Rows from block 2 of a small image classifier, named by matrix and row number. Rows with one number belong to one channel. Each number is 128 + 24 x the weight over its row's rms, rounded and kept within 0 to 255. All counts start at 0. Numbers have three digits each.
After each channel's rows are labels from the 100 images, of 14976, where the channel reaches its highest value: "top examples" is what is common among them. Only what is clearly more common there than usual is listed. The data: photos of plants, animals and fungi (iNaturalist). In brackets: how many of the 100, against the usual share in percent.
# convs0: first 3x3 conv, stride 2 (model.blocks.2.convs.0.weight, 192x96x3x3, standardized in use, each kernel summed), inputs 0-95
# convs1: second 3x3 conv (model.blocks.2.convs.1.weight, 192x192x3x3, standardized in use, transposed, each kernel summed), outputs 0-63

convs0.138:107111103122108099132144150098138158121147093161138135127125129076117139122147132121139107161079081163101109127124131134121154119133119157130112105053122149109137096212160166158140152151143085148142123105105140131132128132112074130176147131121114124115116138113119159136134136134140147152
convs1.138:132131121089125125160114114130141115117125159118175100107127139118133139109149097143129124119137157124136087088144117183151117140119121158126136130150146096145135139149133137119160106125092110
top examples: phylum Chordata (94 vs 60.8); class Aves (93 vs 55); order Accipitriformes (33 vs 3.9); family: Accipitridae (28 vs 3.3)

convs0.181:137112187179130131109123116124145142133188150123125126123185139127093123080170151131111157137150124100165134110145104130150133146165130150139108124142079139127143113132136117172085127115128139091140123105067119125119127141110113120079114110133128083121139126109147111091145129170134082140
convs1.181:150098119124107108177163117088103142136151139102130145150082094164105148117085094082101153140124110126098120159117140116145138143160118159100155093141159119125095116140193118184092121147161114
top examples: order Accipitriformes (26 vs 3.9)

convs0.53:162148137135147088161177118120143182112153110139088083116154125120081143119139143159138108093161148110117098135115158111109139100140161098134186115103139096097147117127124085134113105106138122169107114087160147155137133128106134108123137128120072119112145120160130146119111169125148146145
convs1.53:094122081115096116108114138117116152123148100109134109109151107138086130142106117126132120127162117130120150146111163120198121150127150151102124099099120124071119121146162096129116133138135171
top examples: order Accipitriformes (35 vs 3.9); family: Accipitridae (31 vs 3.3)

convs0.62:118131119151093159172093078126147124127131149116134094178148111140096150114160155147131117132144133090092143139124097106153141127167138114124115135122178100104160127108131130131087133145131124075115114150084132124182123149145118126171190087099106113090133116160126148131109113123132132136
convs1.62:125104123135147102125123122162155102134106142115123141137126138125106098124151119114121115128101137138107170145121168098132098125118105142130103152150172099097124127117075129160113138125113082
top examples: order Accipitriformes (26 vs 3.9); family: Accipitridae (25 vs 3.3)

convs0.135:134134113077193102152127124155120154158088133154114164114150150151141128138132143138149153125129093113137141113062081134152106133109134159106077153145168134139079135097138146133107100121147144129137121151140097113144110123139121116123114092140114098131164133115107138176114127167117131073
convs1.135:102106117105084143092137127172135154132147109142173124123143138146137099099154141150155144145113105141117112186135136161142113100131109137118107085141156130100093110137152163115125127142110132
top examples: order Accipitriformes (28 vs 3.9)

convs0.147:130131120116103114146115084108151104159116161144135099136125127121161136170140125137163144112114140150147134127087110077142140136117162138115085122146124128118174154127115177119064150092088160098145159150156175128135143141143106122139104091117138131143126105147114102128124177099083100103
convs1.147:122122122112210116119132169120152169076136107139096141130125111161156113141146098166132125167145131135123167097096190146101121130149131158139111140106136128132089123133131147122104112114123157
top examples: order Accipitriformes (25 vs 3.9)

convs0.96:188177139133142127190120096118118127146094145105144115111105144103144104145107193124142134098114121132105129109098133118086156152157163109103131112125112116088135111127130130166160170135078069158128097124129128119139130134144128137100110125158084116092164125130128142159149130134139131113
convs1.96:114093126105084093156114115106158098117116142120196124154145117129118117116169138154145127155122127159137132127118139135158128132116085121116121155111075133176136074112122119144142107130136132
top examples: order Accipitriformes (28 vs 3.9); family: Accipitridae (25 vs 3.3)

convs0.76:168136117150157099112055156180127152115128097143161143117125122132122149145150144138135136134095131121121147113130172134085119133142122104138121141118138146133151105117102148108111115145164108100112078103120110123127142087106111121111153142152108156125154128088145119089216151145102135097
convs1.76:151130154107116115098150130078143144130125154145170085158155113103149121093109139159133127122116109129102137129115151106145121113101137118141145111124118134136147149048140142164154109113131111
top examples: order Accipitriformes (31 vs 3.9); family: Accipitridae (29 vs 3.3)

convs0.118:162119120090158050079128127105122120123090147146124149093097121165124167099123086116109108156107108141088102155115131140130128172121138143142125116139172108131081150129126117141135132157107164191105110136140143156144175111162130115126134124111108117109127147124130110143103165147125146151
convs1.118:130106117136136138123145147153121092117131158110120177113096146153150136132138142110132160151136130125099141115132103151156092131151139114137123174098103147103092137159157129095122122081089145
top examples: order Accipitriformes (29 vs 3.9); family: Accipitridae (25 vs 3.3)

convs0.159:114181130112148141074153110135128147141134139121104153152130072092136125140144125109093092094169140128103129114120162101112110143140136146155086120086126112160137137172102109136157128076154113161099145103144167145179137105150133105079133151123128126142128102167111099128126138155125126139
convs1.159:119078117108098141122126178164134168107122151107126134158105123120117100096133108158136127120119118110095155117134141155149151116108118080110078125125153128160123143102137094118113134145160124
top examples: phylum Chordata (94 vs 60.8); class Aves (93 vs 55); order Accipitriformes (34 vs 3.9); family: Accipitridae (31 vs 3.3)

convs0.132:146107117090109078132108125129128135143134144111138171140134114123129122132077161112122120118154150091109145123109114087105114146105117148139101095140135139120119098131100066070114183132116131170131135129107128121139149129151122159090114133121132170188123138131125172151161153149142153180
convs1.132:125163154161149138161184124156131110125153123095095140125161153149119130130106150129123141140140134145114152094110099116118157158137142077109097139162106145086127131122121127106148141096112118
top examples: order Accipitriformes (28 vs 3.9)

convs0.10:120178134098090120143149084116125139149124108115105141159155112111139129170063132140136104106143105136139132126133182134130099067144129115134157120092139144154135137121129102173106183136104131158119107150126093110114098128126081140089144141100102133137121153170133129137183117116150124143
convs1.10:146122130119130170125150170095146138115127102112154118121114153129133100152092109156131117107139154115100126130134143168179085160142129150122101133131089157156119113083113141141133137146131131
top examples: class Aves (87 vs 55); order Accipitriformes (26 vs 3.9)

convs0.89:165160120113117167136135093099132112133126135144106096136125219180140151119140100174133163114125126142161110144096118094110142113175123129079101103105087117129116137142136071119132153166163123142114120116116127117163102132135123124149129126145095096098158141153106130120134126117153107114
convs1.89:132143172144151153139134097112143129138119131143106126105120170148144111077161123163112142097152126123152136094145135120114147119142142142095148126128153121140126116095133167114124122109138152
top examples: order Accipitriformes (26 vs 3.9)

convs0.189:142147111136136121145145127114161146133183177151113113101072142082129101136145133088142071129118107122118129111104153147142131125138114139132083138150153161145135100100124152132173104098146126091120136162126108161150128087137120148125120057136105116151147128110114104131178143119164136102
convs1.189:128135143170137098133151126156127138107127098087095129130094079099116116112114114138146138146136071123136092086154173113153115086102112121122102126124122132160143118110099095108154131182108099
top examples: order Accipitriformes (32 vs 3.9); family: Accipitridae (25 vs 3.3)

convs0.0:109146102092156146140101144106132137138113100123126106107092093110114123123128176141117132144111176138105126126166108126115139112159149125123116123059084168146108106098099111181142128112147119114200167139130122132157105153117130100124118118141166132096090142121146149143109158156127167142
convs1.0:112142120143110147135120117159126149148133127139123158127116072157151140107095127101137101119137135142104153152127151099153141155094106109124106126098137124115119107138110088174145143152133116
top examples: order Accipitriformes (28 vs 3.9); family: Accipitridae (25 vs 3.3)

convs0.163:136132151116133145133163113127156129092091095111096099116134081115128185143085130139108141166159147113133130119093142121161124140149107129107145159159147115110136124133162116116139123097143138153099182081109091178166116110088128103117123106165133188112111149115131154122103117131155117111
convs1.163:136157113136107120141141125129103105142121122150095116143184163110104171122145153150139131159142125106162101134131139105133108134102119116114133054113120122136144172134120136121123126187117125
top examples: phylum Chordata (94 vs 60.8); class Aves (92 vs 55); order Accipitriformes (32 vs 3.9); family: Accipitridae (26 vs 3.3)

convs0.131:146124143125140149139141094144110123102090105134091122111157201137158076107081125090138148136130126121125134146189124134134112146126133124113116118137125136138134129182102096112151113112147129135084140093112119142166137107145122110118128126126174071133176115120167125167106113165152118097
convs1.131:075117129105118134112113072064126139133135141132126146143144151145085129092109129165170135085159136139136111136176102142116141148139115159136141118135126111186161106123081147117119147123135126
top examples: order Accipitriformes (30 vs 3.9)

convs0.40:140073117127112139132050124110148136129158112139102103167109110114122176127163134131121153127146112190147113162145146106128133119129135155117105130095174121122137099113105120112095120131162079128136135164134119072115130142090116111165107129122093139134136140133146169127106143141167119169
convs1.40:078094149121132142126122113147141107103121138121092124137116071147104154134135102130085121087130119109128126133120118129105116155127120175134145115102188134095119134152150167120147080085066136
top examples: phylum Chordata (95 vs 60.8); class Aves (94 vs 55); order Accipitriformes (32 vs 3.9); family: Accipitridae (27 vs 3.3)

convs0.139:144167148141122137164122133146138144122138102132122112122152111133120111103100202115109090120159158175143160102113163098123129115113110141160159079126166108135082140115131139117110132108186142139172139107121147132143110117146104078126107120150098091086109123141128163157145118108112099108
convs1.139:146138149093117170122084162099117144130118068139147125097082144143134117096079109112170161089119158138145110125117138149129129122154181099113154139138179119145148148068163127171173135134158168
top examples: order Accipitriformes (30 vs 3.9); family: Accipitridae (26 vs 3.3)

convs0.63:142119131135115152121131101155141140110084184148129112104118097119116127113102090153155097125187168155111119132106134119145126171138105146141126126077121098116100132117129095110132124093178135088083131164132129138157146136124182165128150104091096128126150115140087138152159119135164122148
convs1.63:133144124135094126121171083137119118149136111166135158133112131137118134116124117119136139113135107146132092103121145133136142120113163148136142075149124142117174117145123113161156141126136081
top examples: order Accipitriformes (32 vs 3.9); family: Accipitridae (32 vs 3.3)

convs0.124:136086113134140126141148124127095110124147145117117099101135156116163127120151117111130195146128115159145095084066101115120106120110141144144138096118075092133121114118112104105094164148131118174118154120125158185118163158178142156130138148156126095101151146140129127121154138136107133089
convs1.124:128129146135134107112141176111160154110135140160112134130148109127108144160153128129137124126196161136137118143128091097076132126117116112117141140087127114170140105127077096156168161111136101
top examples: phylum Chordata (94 vs 60.8); class Aves (92 vs 55); order Accipitriformes (37 vs 3.9); family: Accipitridae (31 vs 3.3)

convs0.164:114132146147117121104108118105104140113183121089116113114123185150146142136179135097105075113163127110153172124108136113126126142123120117136101124091112105127162132138100111141164149123158035151139087091118121117127139114110155119151126142143172134138144132114119146127166167135113144126
convs1.164:147147106131162137174144119150152118116163078147132122136139114081121119097145126103098140098119167115128143074094135100125144150126141125099124115163149159184114117103111117149153107092136101
top examples: order Accipitriformes (27 vs 3.9)

convs0.39:161143139163154117137085137133121160117128148125116126126120133092107106155117170104116129113123195116096123121084179166116142169110135134152171106088097127126131167160154146132133120126104085072136163131092113147166132114112150158143120103097118119154148107116114146092123105130105116127
convs1.39:139121122129159118133103154142151128125120157165170149132132118155136089127122156104151142147152106116125141145168124128115103120138094141163135114085129109106112086130139126105121144109122140
top examples: class Aves (87 vs 55); order Accipitriformes (35 vs 3.9); family: Accipitridae (25 vs 3.3)

convs0.152:104098160155136114121156104142128166150083128093134161149150156105137102132181104100151158156100123105138099113130122124117115133113123143103179165109184108131128119093111140104111143097108110127080085115156143133126109115151114100078145147130134138101125141124123144133113151149166173167
convs1.152:160114082137181071087086122126154126106113155139106154106107144159091131144158086127150148154144101153115143145123163148120125126138110170161088147120132104130091132148111133089095104137103132
top examples: order Accipitriformes (32 vs 3.9); family: Accipitridae (27 vs 3.3)

convs0.15:116086117116135148120122144138124127092128081120129118145122113105140154120141112172145113122148130103071124173154177117134126113124127146148128112130130147177089108145147142094122130185151132070130128122122125093125116179110165129116111122108129112114166142120167087157083171131163139092
convs1.15:075108111083136089120152101154130135129140127170165111153152124144133168099133131157104115121119105182150136124106086146141120121105157105079125161148151153116136136140172129107096111151076106
top examples: order Accipitriformes (27 vs 3.9)

convs0.117:099171118139077122147128142163188114126126142119118143162128090111118084131128156164139120135117123103114145186127155133140164120171115102119125142115102162122174152128111094124162145141081112140116104140166132099088098146122104145106145124114077125131078120129146102106132130149145103144
convs1.117:097132101152123095136099108129153126164147118117135150146170120106120140159117177085114127108094125114144078138138111157183141195116153139111112114127100150123150167131172148126111116093113114
top examples: phylum Chordata (92 vs 60.8); class Aves (91 vs 55); order Accipitriformes (28 vs 3.9); family: Accipitridae (25 vs 3.3)

convs0.119:152170135140113053120089161138142128077124138104115142120116117087124096118162162137153140115129130115128151117155133158097122110118142139151089135139210145143139146127156082116135093151115112164141145111161133087119125149097146106129118090115159133117148092109123121144157150116129141105
convs1.119:107102124149162136180130106148111092111127136129138187160088174097101143119130105138150134138129101137150144125139145130144124100146104173157112160171163162130122124140141189115158161133107095
top examples: order Accipitriformes (40 vs 3.9); family: Accipitridae (34 vs 3.3)

convs0.179:147125114142140127144153177142060116121112122128141152108130156120130119140162087116135087140117108161134142164099127085136112150119164095119065146125136138119130142140106147103156104136115124101102104108077109142133128157134110095121174153148120124124129122108177118082137137171144176158
convs1.179:127121116142141072108114080139095135151158130137133116126132146110138151110111097090119113134134115126096139132132096118118153115125139105168127112110080136091121134111134102103116126116087123
top examples: order Accipitriformes (30 vs 3.9); family: Accipitridae (29 vs 3.3)

convs0.32:167135109135124139134125100140182124146089119138146148087096144136121111162156106097157138119122071083169123135103110143123114117130170184138096129112120150117091124158109150124122142112150106146066126114126131099115140119171110122126119119107133134138166157101144114089177107147145152155
convs1.32:109120162112184112152114120139143090165139153137160127148098094072083159120174124076118139154142139114126108123133116144095118155160152144165126145127134138196099070110194113109150109120121114
top examples: order Accipitriformes (33 vs 3.9); family: Accipitridae (28 vs 3.3)

convs0.82:137120099130135130171174156154118155117081136122100118178156125160148126087151133105176125107155110114100153103135078115138120132096112131149117137140136103137123135099160079142129142110175144123129132075181141121113097125088123123166094134093131108138152151161106099129143101146134115126
convs1.82:136170123147125192128127140117137137111116082114128123112138110134125134148153138144129132125134151100151104120121120120134134114151142139153139089150094121106111122147129149102102127127150106
top examples: order Accipitriformes (29 vs 3.9); family: Accipitridae (25 vs 3.3)

convs0.127:090150127134177144099125119176158149109170111085143105076144131115129124136158133127092139129151135104123094131146142097111099170137143118143140143104126158133168128105099074145136128140094119105126126104169082131153121128122163106119147098140131123110117132164197156128124125131122127078
convs1.127:120152130104176135150124136116187181167158115103132119125122115094118129117097100142139104106163156146129115148140128143162097160123148150108151148144130157148163103114159105128092113118112052
top examples: phylum Chordata (92 vs 60.8); class Aves (91 vs 55); order Accipitriformes (26 vs 3.9)

convs0.186:141118081126130111130143093140139087118162170141109139123147118094132110080104158116119107102102115139165149152158115089100168154154156151142100124132152099128168142148084114116148106140133158147140130108156113094116143128127096103107119094142110157150118110112093139179168159169146129103
convs1.186:088125137093109154132130161153145111086167165132096096124102110133132175130070155165091124088161146078191143124158129153128159141112117090137117171118165127148149152131136112115122110119085097
top examples: phylum Chordata (97 vs 60.8); class Aves (94 vs 55); order Accipitriformes (38 vs 3.9); family: Accipitridae (34 vs 3.3)

convs0.133:142131164151105095138172144095182148100146135121147152110115115084112090115123147121140100155179140092152143117149113115151184135101124141147139095097080109122089144129150088126126103144142097106144147113150132140146138132146148136151122127111113112103085128140118169134073158102163123120
convs1.133:207142114149093127118160185134132132131115134111106131129097148104112084156166130101153133159128154135153137098084095134134165080109136103087105144130153123141138130118079098177125119100120149
top examples: order Accipitriformes (26 vs 3.9); family: Accipitridae (25 vs 3.3)

convs0.73:171148154134147150150130149149143131138114176098110103129145138137097107146137162118121141133132170138106154124099129135098128140143153120167123130138151105131110117081129131074121150134091132118127147144198144152153080130143138118125083109117094083111106076132150119094151100089131142089
convs1.73:181105156125114222116164179142205198116104124132107111142135126106151128164126143170168124127147125148104157143177155118113162119137145130174106170128144109101110132147133143133140111111124130
top examples: order Accipitriformes (29 vs 3.9); family: Accipitridae (29 vs 3.3)

convs0.174:116133136099131109141126153144124105122164189118106110120101133148154075136112152127139136132109099144106141110121167121095118119145112105169171123126131143109127163098187157141111105142136117167053121151108134127147133088166136160127086156115146144122090104136100123120130113168106111150
convs1.174:162132104158140153122103169113141084118134143160147109098121118155129148144132122137084117162087131128094142157135093136122121149167088107169106122096072149106113124176114113135115164133142151
top examples: order Accipitriformes (26 vs 3.9)

convs0.57:171137177147122162117156139152088112113137122099115112126083165135156117105138097144146135063110113154109128117122087114120107168100151121148112107185109124120137150121145144125117097100116090136174111137149132140141137148101134132138082084151105166099157176108139129125124136144126152115
convs1.57:096146136118107078155071082131120171136151153101139111175161116153136167120126130121123137096128109144124120135144163130108146142148150143163127145120156125110124133180105111163170121163105113
top examples: order Accipitriformes (25 vs 3.9)

convs0.148:131130108148154123147105145123155137144118138136130114169168159152116150143106163159142115148136150077100151114112132111145136102127054113130069138129117179119149163076110132158114135139158124151142105156122117128108098083114099099159102136105098112144123138151132101157109113120123096167
convs1.148:169150107109156141118121110122131111166128110099098154162113085124170117130151121130104179139128140130129161146076102139128129106134150151098089104135123084106080098141134146128150134127179141
top examples: order Accipitriformes (26 vs 3.9)