From a checkpoint of a small image classifier: muon at rate 0.0068, batches of 128.
Rows from block 5 of a small image classifier, named by matrix and row number. Rows with one number belong to one channel. Each number is 128 + 24 x the weight over its row's rms, rounded and kept within 0 to 255. All counts start at 0. Numbers have three digits each.
After each channel's rows are labels from the 100 images, of 14976, where the channel reaches its highest value: "strongest on" is what is common among them. Only what is clearly more common there than usual is listed. The data: photos of plants, animals and fungi (iNaturalist).
# convs0: first 3x3 conv (model.blocks.5.convs.0.weight, 192x192x3x3, standardized in use, each kernel summed), inputs 96-191
# convs1: second 3x3 conv (model.blocks.5.convs.1.weight, 192x192x3x3, standardized in use, transposed, each kernel summed), outputs 96-191

convs0.64:117114126159125105109127171147140115144126063117150168149115177126182135128113118141156118097117174125103122136103136161159113124163091115137134127099136137093120175058134127108110139145148098140152108120104132134090147122219146125115118133121166132104134138106153147119147118132132144137
convs1.64:170114155141129111129113138126115134129115130121165140152116188108140148163094115086098160116177143154149105138097124106157115149117124115160114131149137116143115090187116089137137084104095102102176086139083085149129107121107136168099153104135132111086129127122107118085102142139142095171
strongest on: class Aves

convs0.44:088162133050137122122106108149129117129099128164143134139132097144080107075132066117169115142155107135121129130136141143147140077123123136162122126104152126088126142113106120146116126129166114124112099137142164160135121145103179114124166176147101118118126122106161106152124159121098087119
convs1.44:147090131118135165095124136150112145120094106094143107140150118128107111109109124120108133087124082142105118173160130132141125102149124140087147137124143128141082072138118095145149122119146149092164146107136160134171117131103134142099155132118132138086078118137111112125124059139145117140
strongest on: class Aves; phylum Chordata; order Accipitriformes; family: Accipitridae

convs0.26:148136138149112140159130144094159162099138123147108085115104121089095090152127134116112172137157137163157122141156132120124144131104113131121156131166131113154154144195151100125130160177106142129149130119152128115144140128110176147155089063108088125090144110100132085127120117148150149148
convs1.26:111163151179121142160130112100076171165116151102169148130111107143145090114108129129166139110131161153164098117162165154127122148145102148070134116142120149112161158094114108132141130129132164114148145076096142145122145166146142124131100108094175155155173113130120127136115115140134114142
strongest on: phylum Chordata; class Aves

convs0.110:063132134093115124107122131119118118138106133135120107107142141171089135172141113109135122118117149144132120144133111124109102110114119131114144133111119156132103134122134102126130093128122089119142151089121166155085124137136153124135086158168137099170120135135079111036122174119130121157
convs1.110:115133104142103132207152141118129184119138126163136119124108131109135087163148110191092098104125108130144131109109086111128150171121090114107145142116103107116144096105131186121165132119125115194144106136138124160141114121119139128110136117125104132136114140113123112077117167106092108162
strongest on: class Aves

convs0.21:134135120137149135131173078122119136090124129135112091116140095104140154137094138115149136137124129083144118089151087133138105155122129168124120132118130193161150104119175129107130127193095143108111122127139106188114076143130178129092113098112139125157155108132108131148088163128192153118
convs1.21:120115109097139097134127104100122138169099087109143130108147102136116140114125077142091127157121113147130130106114122092075124085115087111139112121121140117143155145134152161123166168087117133068143123146165124150108119091060124139100098119165148104139135098136103148145131081164127110082
strongest on: class Aves

convs0.150:121169128135108122106129136106111119099153142134149165143142167103138132118087101117113135112111143118135123133169136176109172073118131129065142139103162186134177126127119160124120101096154120116134145117098124150150162135094124089117089123099097107123107128145108109136149169110124172100
convs1.150:123115124144107077116121125138101111154109126101096089101170117118148136097141110093121149166182100144082174118120122114083091155091137096071112167138181173100130130106109141146118109097144122138110114114112117122104118101087167143110151110107135115083120087106157098134094107141114095118
strongest on: order Anseriformes; family: Anatidae

convs0.107:091120117118153122153126143140098146105117155121119129090119096132135118107127146106124129158066097133198100135095138169122153154169113121127155152144132146160127112113111113122133139110084145141094117119160083182129120156118121114104160128133105144107121102149120116163136082093135095134
convs1.107:142145126100137136114157114120081143141168118097158141126108163158123141147125128071103115117142096133165095125108113132105104129088162104139097095137149148114122165133132134144143100139147154158134129100100128085158113125139127065137108158115173114150128135103148120121152102129107104073
strongest on: order Coleoptera

convs0.185:110143130106089070094129146117140143158132104081106129103118133159116090097159075147107145127155134121087132137121123142117142183136151150116118153113172133130104151138120123134131141125149117140103150131115122139122192124168143128112138103102109130120103099131116142150153138139119103146
convs1.185:130114130074150102093157145123121132187111126107106105132118117146117109108118133145083128128142128126140123128150129150145153086132127113097127123138090156151140121099104150114152083151134145114103101114125076091112151126130171120154175156120149159140122087122156127096117153116166171147
strongest on: phylum Chordata; class Aves; order Accipitriformes; family: Accipitridae

convs0.40:135111150146155140131136172104103142121173143132096092135131110122142115173125081119113129131107145131126132176094158132130103137132121156148161154143121104136145140130114083099116149126152124156078112136123136158152102117139150156167127114150138130099127132083096120106141087118107092117
convs1.40:130160127144136083116114149126106086119133091117117135097156081134147146080096117139107131127105101123114141113093172167165149134117128112137114062114107113114156110159158096105115137143145145168109135183130155140126142152123123127138148108155143115107105114152160130106132134179086130089
strongest on: class Aves

convs0.152:143139136163125123127114157152141133116141139151133081079144109134136123176129126076073125073167127137173107121111100135132131177097113152140100123150092116183135140101125103163085135144147103124127152145155122125165124126149124135150126149110119120129073142108089115124123118099121099163
convs1.152:144135154151130127141121154142093095135171114154146131170145124139126130087145141118111144123149108113134129108143115121130101103094151151107127103166116159127115144084119076094096109124130118090114134139176160092114144135148137106129116135138125151142126125063121124113160128081123152121
strongest on: order Coleoptera

convs0.127:071158123095158162184098099118120141144103131109146160108106123095103101137134115116108070104120151099120132142097148130164108098162140124148143122098109123138161134128126133126121149140124109158127108127105112061082120144082117112099113120152155109164120157085102143110114114169146142100
convs1.127:151116146111133124090091137124136105143121145155109106120181122161113132090126099129112137120114125092106106109120160117143102147091174139125130124155137135142139146142139124142131152120131107078131157088127137188142113093113094141075094136127136146100095109142121107102147176112135110191
strongest on: class Aves; phylum Chordata; order Accipitriformes

convs0.109:153113140124112138105129171141163100104108114159146111119087116095134131113109139121135156146102163129116093137123138123130114053127108105126137103113129116186164170118108146148148145186109108104131147133137099139166113140122156113114127129160123129136112176114126111103110120143113155117
convs1.109:110173122142124089114109170136130119128140104128120151175174141125176118151101147124110114103140091154086096136136146121084149149153137126123143110127134147133181146141160160081122129127085102150114099130095158115134146145162096144069105139131119124094123133128128142128114089138148097144
strongest on: order Passeriformes

convs0.24:123137135109126108112120102138112154140125130113123166099136174144139145134117134167111131161179152186155144126114137154134153135111128127164122115141117085122100149117141119127134095130132134136123132140132158139128128166166177112119132138126137072162106148098153147109109127121121099138
convs1.24:142122104106132141106136110163145125081116140109107120153148115116117105173096155129168088130184148133159118145144117149123111143154138144179108120101152103128105096127180160140104156154086148141127169149119155164154126114100139123143117158099166095133148165160162109168119133120119100151
strongest on: phylum Chordata; class Aves

convs0.49:142123115121104125113089119134100130138148142120086117170098129150146139099135111135172103095103162127153099100142101121141108111142145122140146174143130124145151114135156102134143125082121119156111149102128116117163112103096115138125172122158116146150161164127140102130097139084167140178
convs1.49:124148126113133132171125159157147092126138131143143148150124155143111156117144117127122122144122122113143093128125110098158107164159160166103162115098169142134137116142136144147154129099137164097092198164133113134178117167111097184122122152097138173147119144081100142107074157098160154091
strongest on: order Accipitriformes

convs0.87:122145158130120103093092163091121106131157106190159143101131152098158127120097127131160097117149156121134190142145131138136092131105132174145142136152141126129138093112119126087135131131138099154113135103144097167117129113129159120114113130163085137127131140110154077147110138105131111087
convs1.87:136129131118153083155105142080130154178161126119118128160107108086130154107177127125172130155133148136099181154120131125142179162118125117097155115138149142123063078108116096135101124174106126130106138118121145129151159130162168119095137151125172126079146142173128131114079140140111139147
strongest on: phylum Chordata; class Aves

convs0.118:122131108104122122133098160160136116147120105107183134125117183116117137172131121136088101117158131155134150145106214161117142097127142108112150139094151106120105107123076138127133107157126139123170109129175145091142119162123104158118117150137142134099170102105143088127169116139097118135
convs1.118:162133173185132118170105144115125162137128145150150138112121140153136094145083142089151189132120103151142121143106091142153110127122093134138110100129154119132114121125089125135155135079094128178117099097106142121105143127131118167115115088145104081083111115164097129136102135109079105154
strongest on: class Aves

convs0.138:113131158109165148112102154101115115144129146161143128126103154117104136154087102105132143149119175165115131105101133171135124139176149138133073140105101149087125151151109121127118093145068131119135084118104081184092111138119133122098148134165103110093149094145144110130135128147147162085
convs1.138:130141143109121121110124108088157153146128084141067122156118094126099125110143140123119141145119137109136164160094163160145156142152157118137126164147120175148092123079120091135149146160114107088100123107099140102145101131125087133086147131115163140145137121177111141126090136134097111137
strongest on: phylum Chordata; class Aves; order Accipitriformes; family: Accipitridae

convs0.93:157172156167171164129098125144150141116108156127140093105132105220114122081110180180160137141111122108160122163125118108136110110117153137137145112121124160099146162146123139116142134129120125101097151098109102109104138107148139156137123143096086135169152153094111124110134121145155100105
convs1.93:133116161091134137135140120129103122142145110117131140170137166089131153137117084120153140081106097112097133111128096126156150132048143126091114109124113096090134124154074084138118094112127160121118152169115122122106151101091149079150115071157111094136118133134167121123164134102151143139
strongest on: order Odonata; family: Coenagrionidae

convs0.88:074131164157111158171115149132078146061117142133166116110124118131163129132097129124146140116152091136137148131104123110127137126149125063150125139116114096110149127051111126168127133115133125136100167108155122131122147111121110107134145124131146141102132159108124104121099077109116139084
convs1.88:165174128107162119130116125177130136129174184111171157116132148153130079153150168137164169131114133122135118111124142102119109107130143131127105064145119147105128138112125115146132095169175122180156110187103154101124130128098152129138104145117133126105131118153095117072132092099117108115
strongest on: phylum Chordata; class Aves

convs0.1:142109131108099114131122104131136142176149135112125095089119087126169147092140166120147078124158106124103087143136101103133157118104102117135142136137133138100144132135130141159120188095162154112132140067126164138106116124118151156072141148140135141085120127117085137136130133123118063127
convs1.1:092118099093103147154161112146154103156122147116161151157149149118119153091107077122090089136131156103111128146101123095102143093106133133138095145129091131181168149168165135129109093145168127108136112144117136093131108145145105136147093123147137117150143162082181155128129110096140111098
strongest on: order Odonata

convs0.6:094127130136121148117099101119171140155146159163142106150119104171097109096125121137090089153144141130159149125126138172188122138157176100132109108136098144107145118071107115166142116154165107145135083086099096130142109103099103105129122143120165136152080123128067161085101133150171108111
convs1.6:140133126152080128159130120113115150134134126130121139156174110118136160101089124140150111138053137119082107171120158141137151131131168106160101122080142175117111132151123139116076142131142182102174157104113105131104107138170151136157124130153150096127126140143155098172165134115127152159
strongest on: phylum Chordata; class Aves; order Accipitriformes; family: Accipitridae

convs0.94:109103114157128163157085155129118104125120136163149067127146131140127158104113150120144104101139125107170096099117138106101091135071123161103122139145130132132149124157192176167170108159145097127110170122106108100121129099132130152156124121167112126169133179130123144124118110057125165110
convs1.94:105120161129148125129103159121148128088141153126143098145109148088164171139114121151116134118122156079092141170126143112103115153145134140128102164112132168151120124099137148157143107124126082125126127136176135124126136126114191131163131135130123125097126130123078110123152117170141144071
strongest on: order Coleoptera

convs0.25:113128130152140129133167130161141171105129143153146160129115123171104111168088137153089176114121119131127132134138146126112146170119116141103141155151090126140156137150109092117141107178143143146141127072138076153103122134113161144112139142169097077133195125103125164103123086115138158084
convs1.25:154149152132075122100157137117143179172141149115085158096129141144105130141110114119116153152119129144148107124089163159111146076122104104162130120141107122141154112110147119132122139138118127151129140096107130120114104150125123111146108107107070139161195131139193102137122142162144102140
strongest on: phylum Chordata; class Aves

convs0.52:114151139148143110083114122151148119122140137102120114150084169122122154157186142156138167136122177145109182116126133124154212140117095121141117152123135141088149143084142166116116104133114138127114155119137099149110097146113163089101104123167136131139112127096125173148130146148139173098
convs1.52:129127105134114094152098101094136115090101124100108145086161085138138099089128173107092116150163132151158116143132118148122154127156067097096155112099135117161093133101098121174103124087121115125146120093112128086121159100086144136097180152110170104131146138135176099084174133163113121082
strongest on: order Anseriformes; family: Anatidae

convs0.90:121123116192136100130102121133100112126153155065123137103097117171138124107158144102124142125138204142156140102111133138170106119145158117131120116128148108122148128170097113115144131100144086123186128142160090110107135139122145131102106111141139077140098158130074122140148111117135145184
convs1.90:168161119123124096132144113127158126112164100102092135105123152080133121087151138169128141150167089149135138095106132160116117144123138147165129096170111125095085102078138121160149125136149155144102129130122135101107091111106167108119145183146147111130159125121103092105103105119149154130
strongest on: phylum Chordata; class Aves

convs0.95:145111117160091115104151139112097117088115115111090142121112074150108080107138150149144105149121116110170083163162115155124139100079146142133125097107150104141143105122138115143110145066106139149137154128163169127149137142182093144154114108137090126157113127162116117123132146147159140158
convs1.95:144119128110115148120148126142115168135120113108120139139166042102123095110074105156092093118149108089108087148156100162107147183062118128126144094091132134093117114094102131155143096128087106088121135131146098125100111141154136124124142122125148142093120154147143106116158148113102123108
strongest on: order Coleoptera; family: Coccinellidae

convs0.12:115101105145089128101096142181157089138143151133106107139110168129155135125140148163139129173194207158149120129144128137186102104186176150179143112151099085124111146084143116108152143158100120133127114085108123087112086113126142135116109150181117151110117134105150134169121115130116130096
convs1.12:155106122104085079096125106119102113132147138146168149162160179117113165130172180141149128156169142138160133129139175134107165187126133177169153126139155117126093114129131101130076138102132171098146143112139133170114115102143161109123109178130173127125127120154149138169095118137150142142
strongest on: phylum Chordata; class Aves; order Anseriformes; family: Anatidae

convs0.126:084120123101153119111145113157113127123143126122135118132176141107188169117155144145130134119142143120157151107114127109125113123172106195140164161089133131102125118140153139209122129135119106123142162095105139084111142124133087137136090114080136119183112131095133096120124138127147144142
convs1.126:116158148149146118133130146107144109113136111123140102149140131153128134085116142135154140140121177110148126115166115098129138116129106133131098122158113175128114131182100107117142132137117097111093133137180111149183167127081112138155151117138148142174109159153119142124100130094189115181
strongest on: order Accipitriformes; family: Accipitridae

convs0.141:131111154128148130146153117128141126095116106106124095095139142140116131138113117126136130154135129138135195142105161112167088131125107103077093165126170150123166099106138165133135148136083078140142130107103044111152172165152101096148098126141142136090115171148128125129124104171102134119
convs1.141:132164131147166131132087092091139118164126183134094147095102163155108128150168158116119134142114132136132138129099138103136124131129137115130124142140073128059152135094144151131172122126127120099130073098139127118133111120140128114150113156141102161117164137139152112153140195109147139071
strongest on: class Aves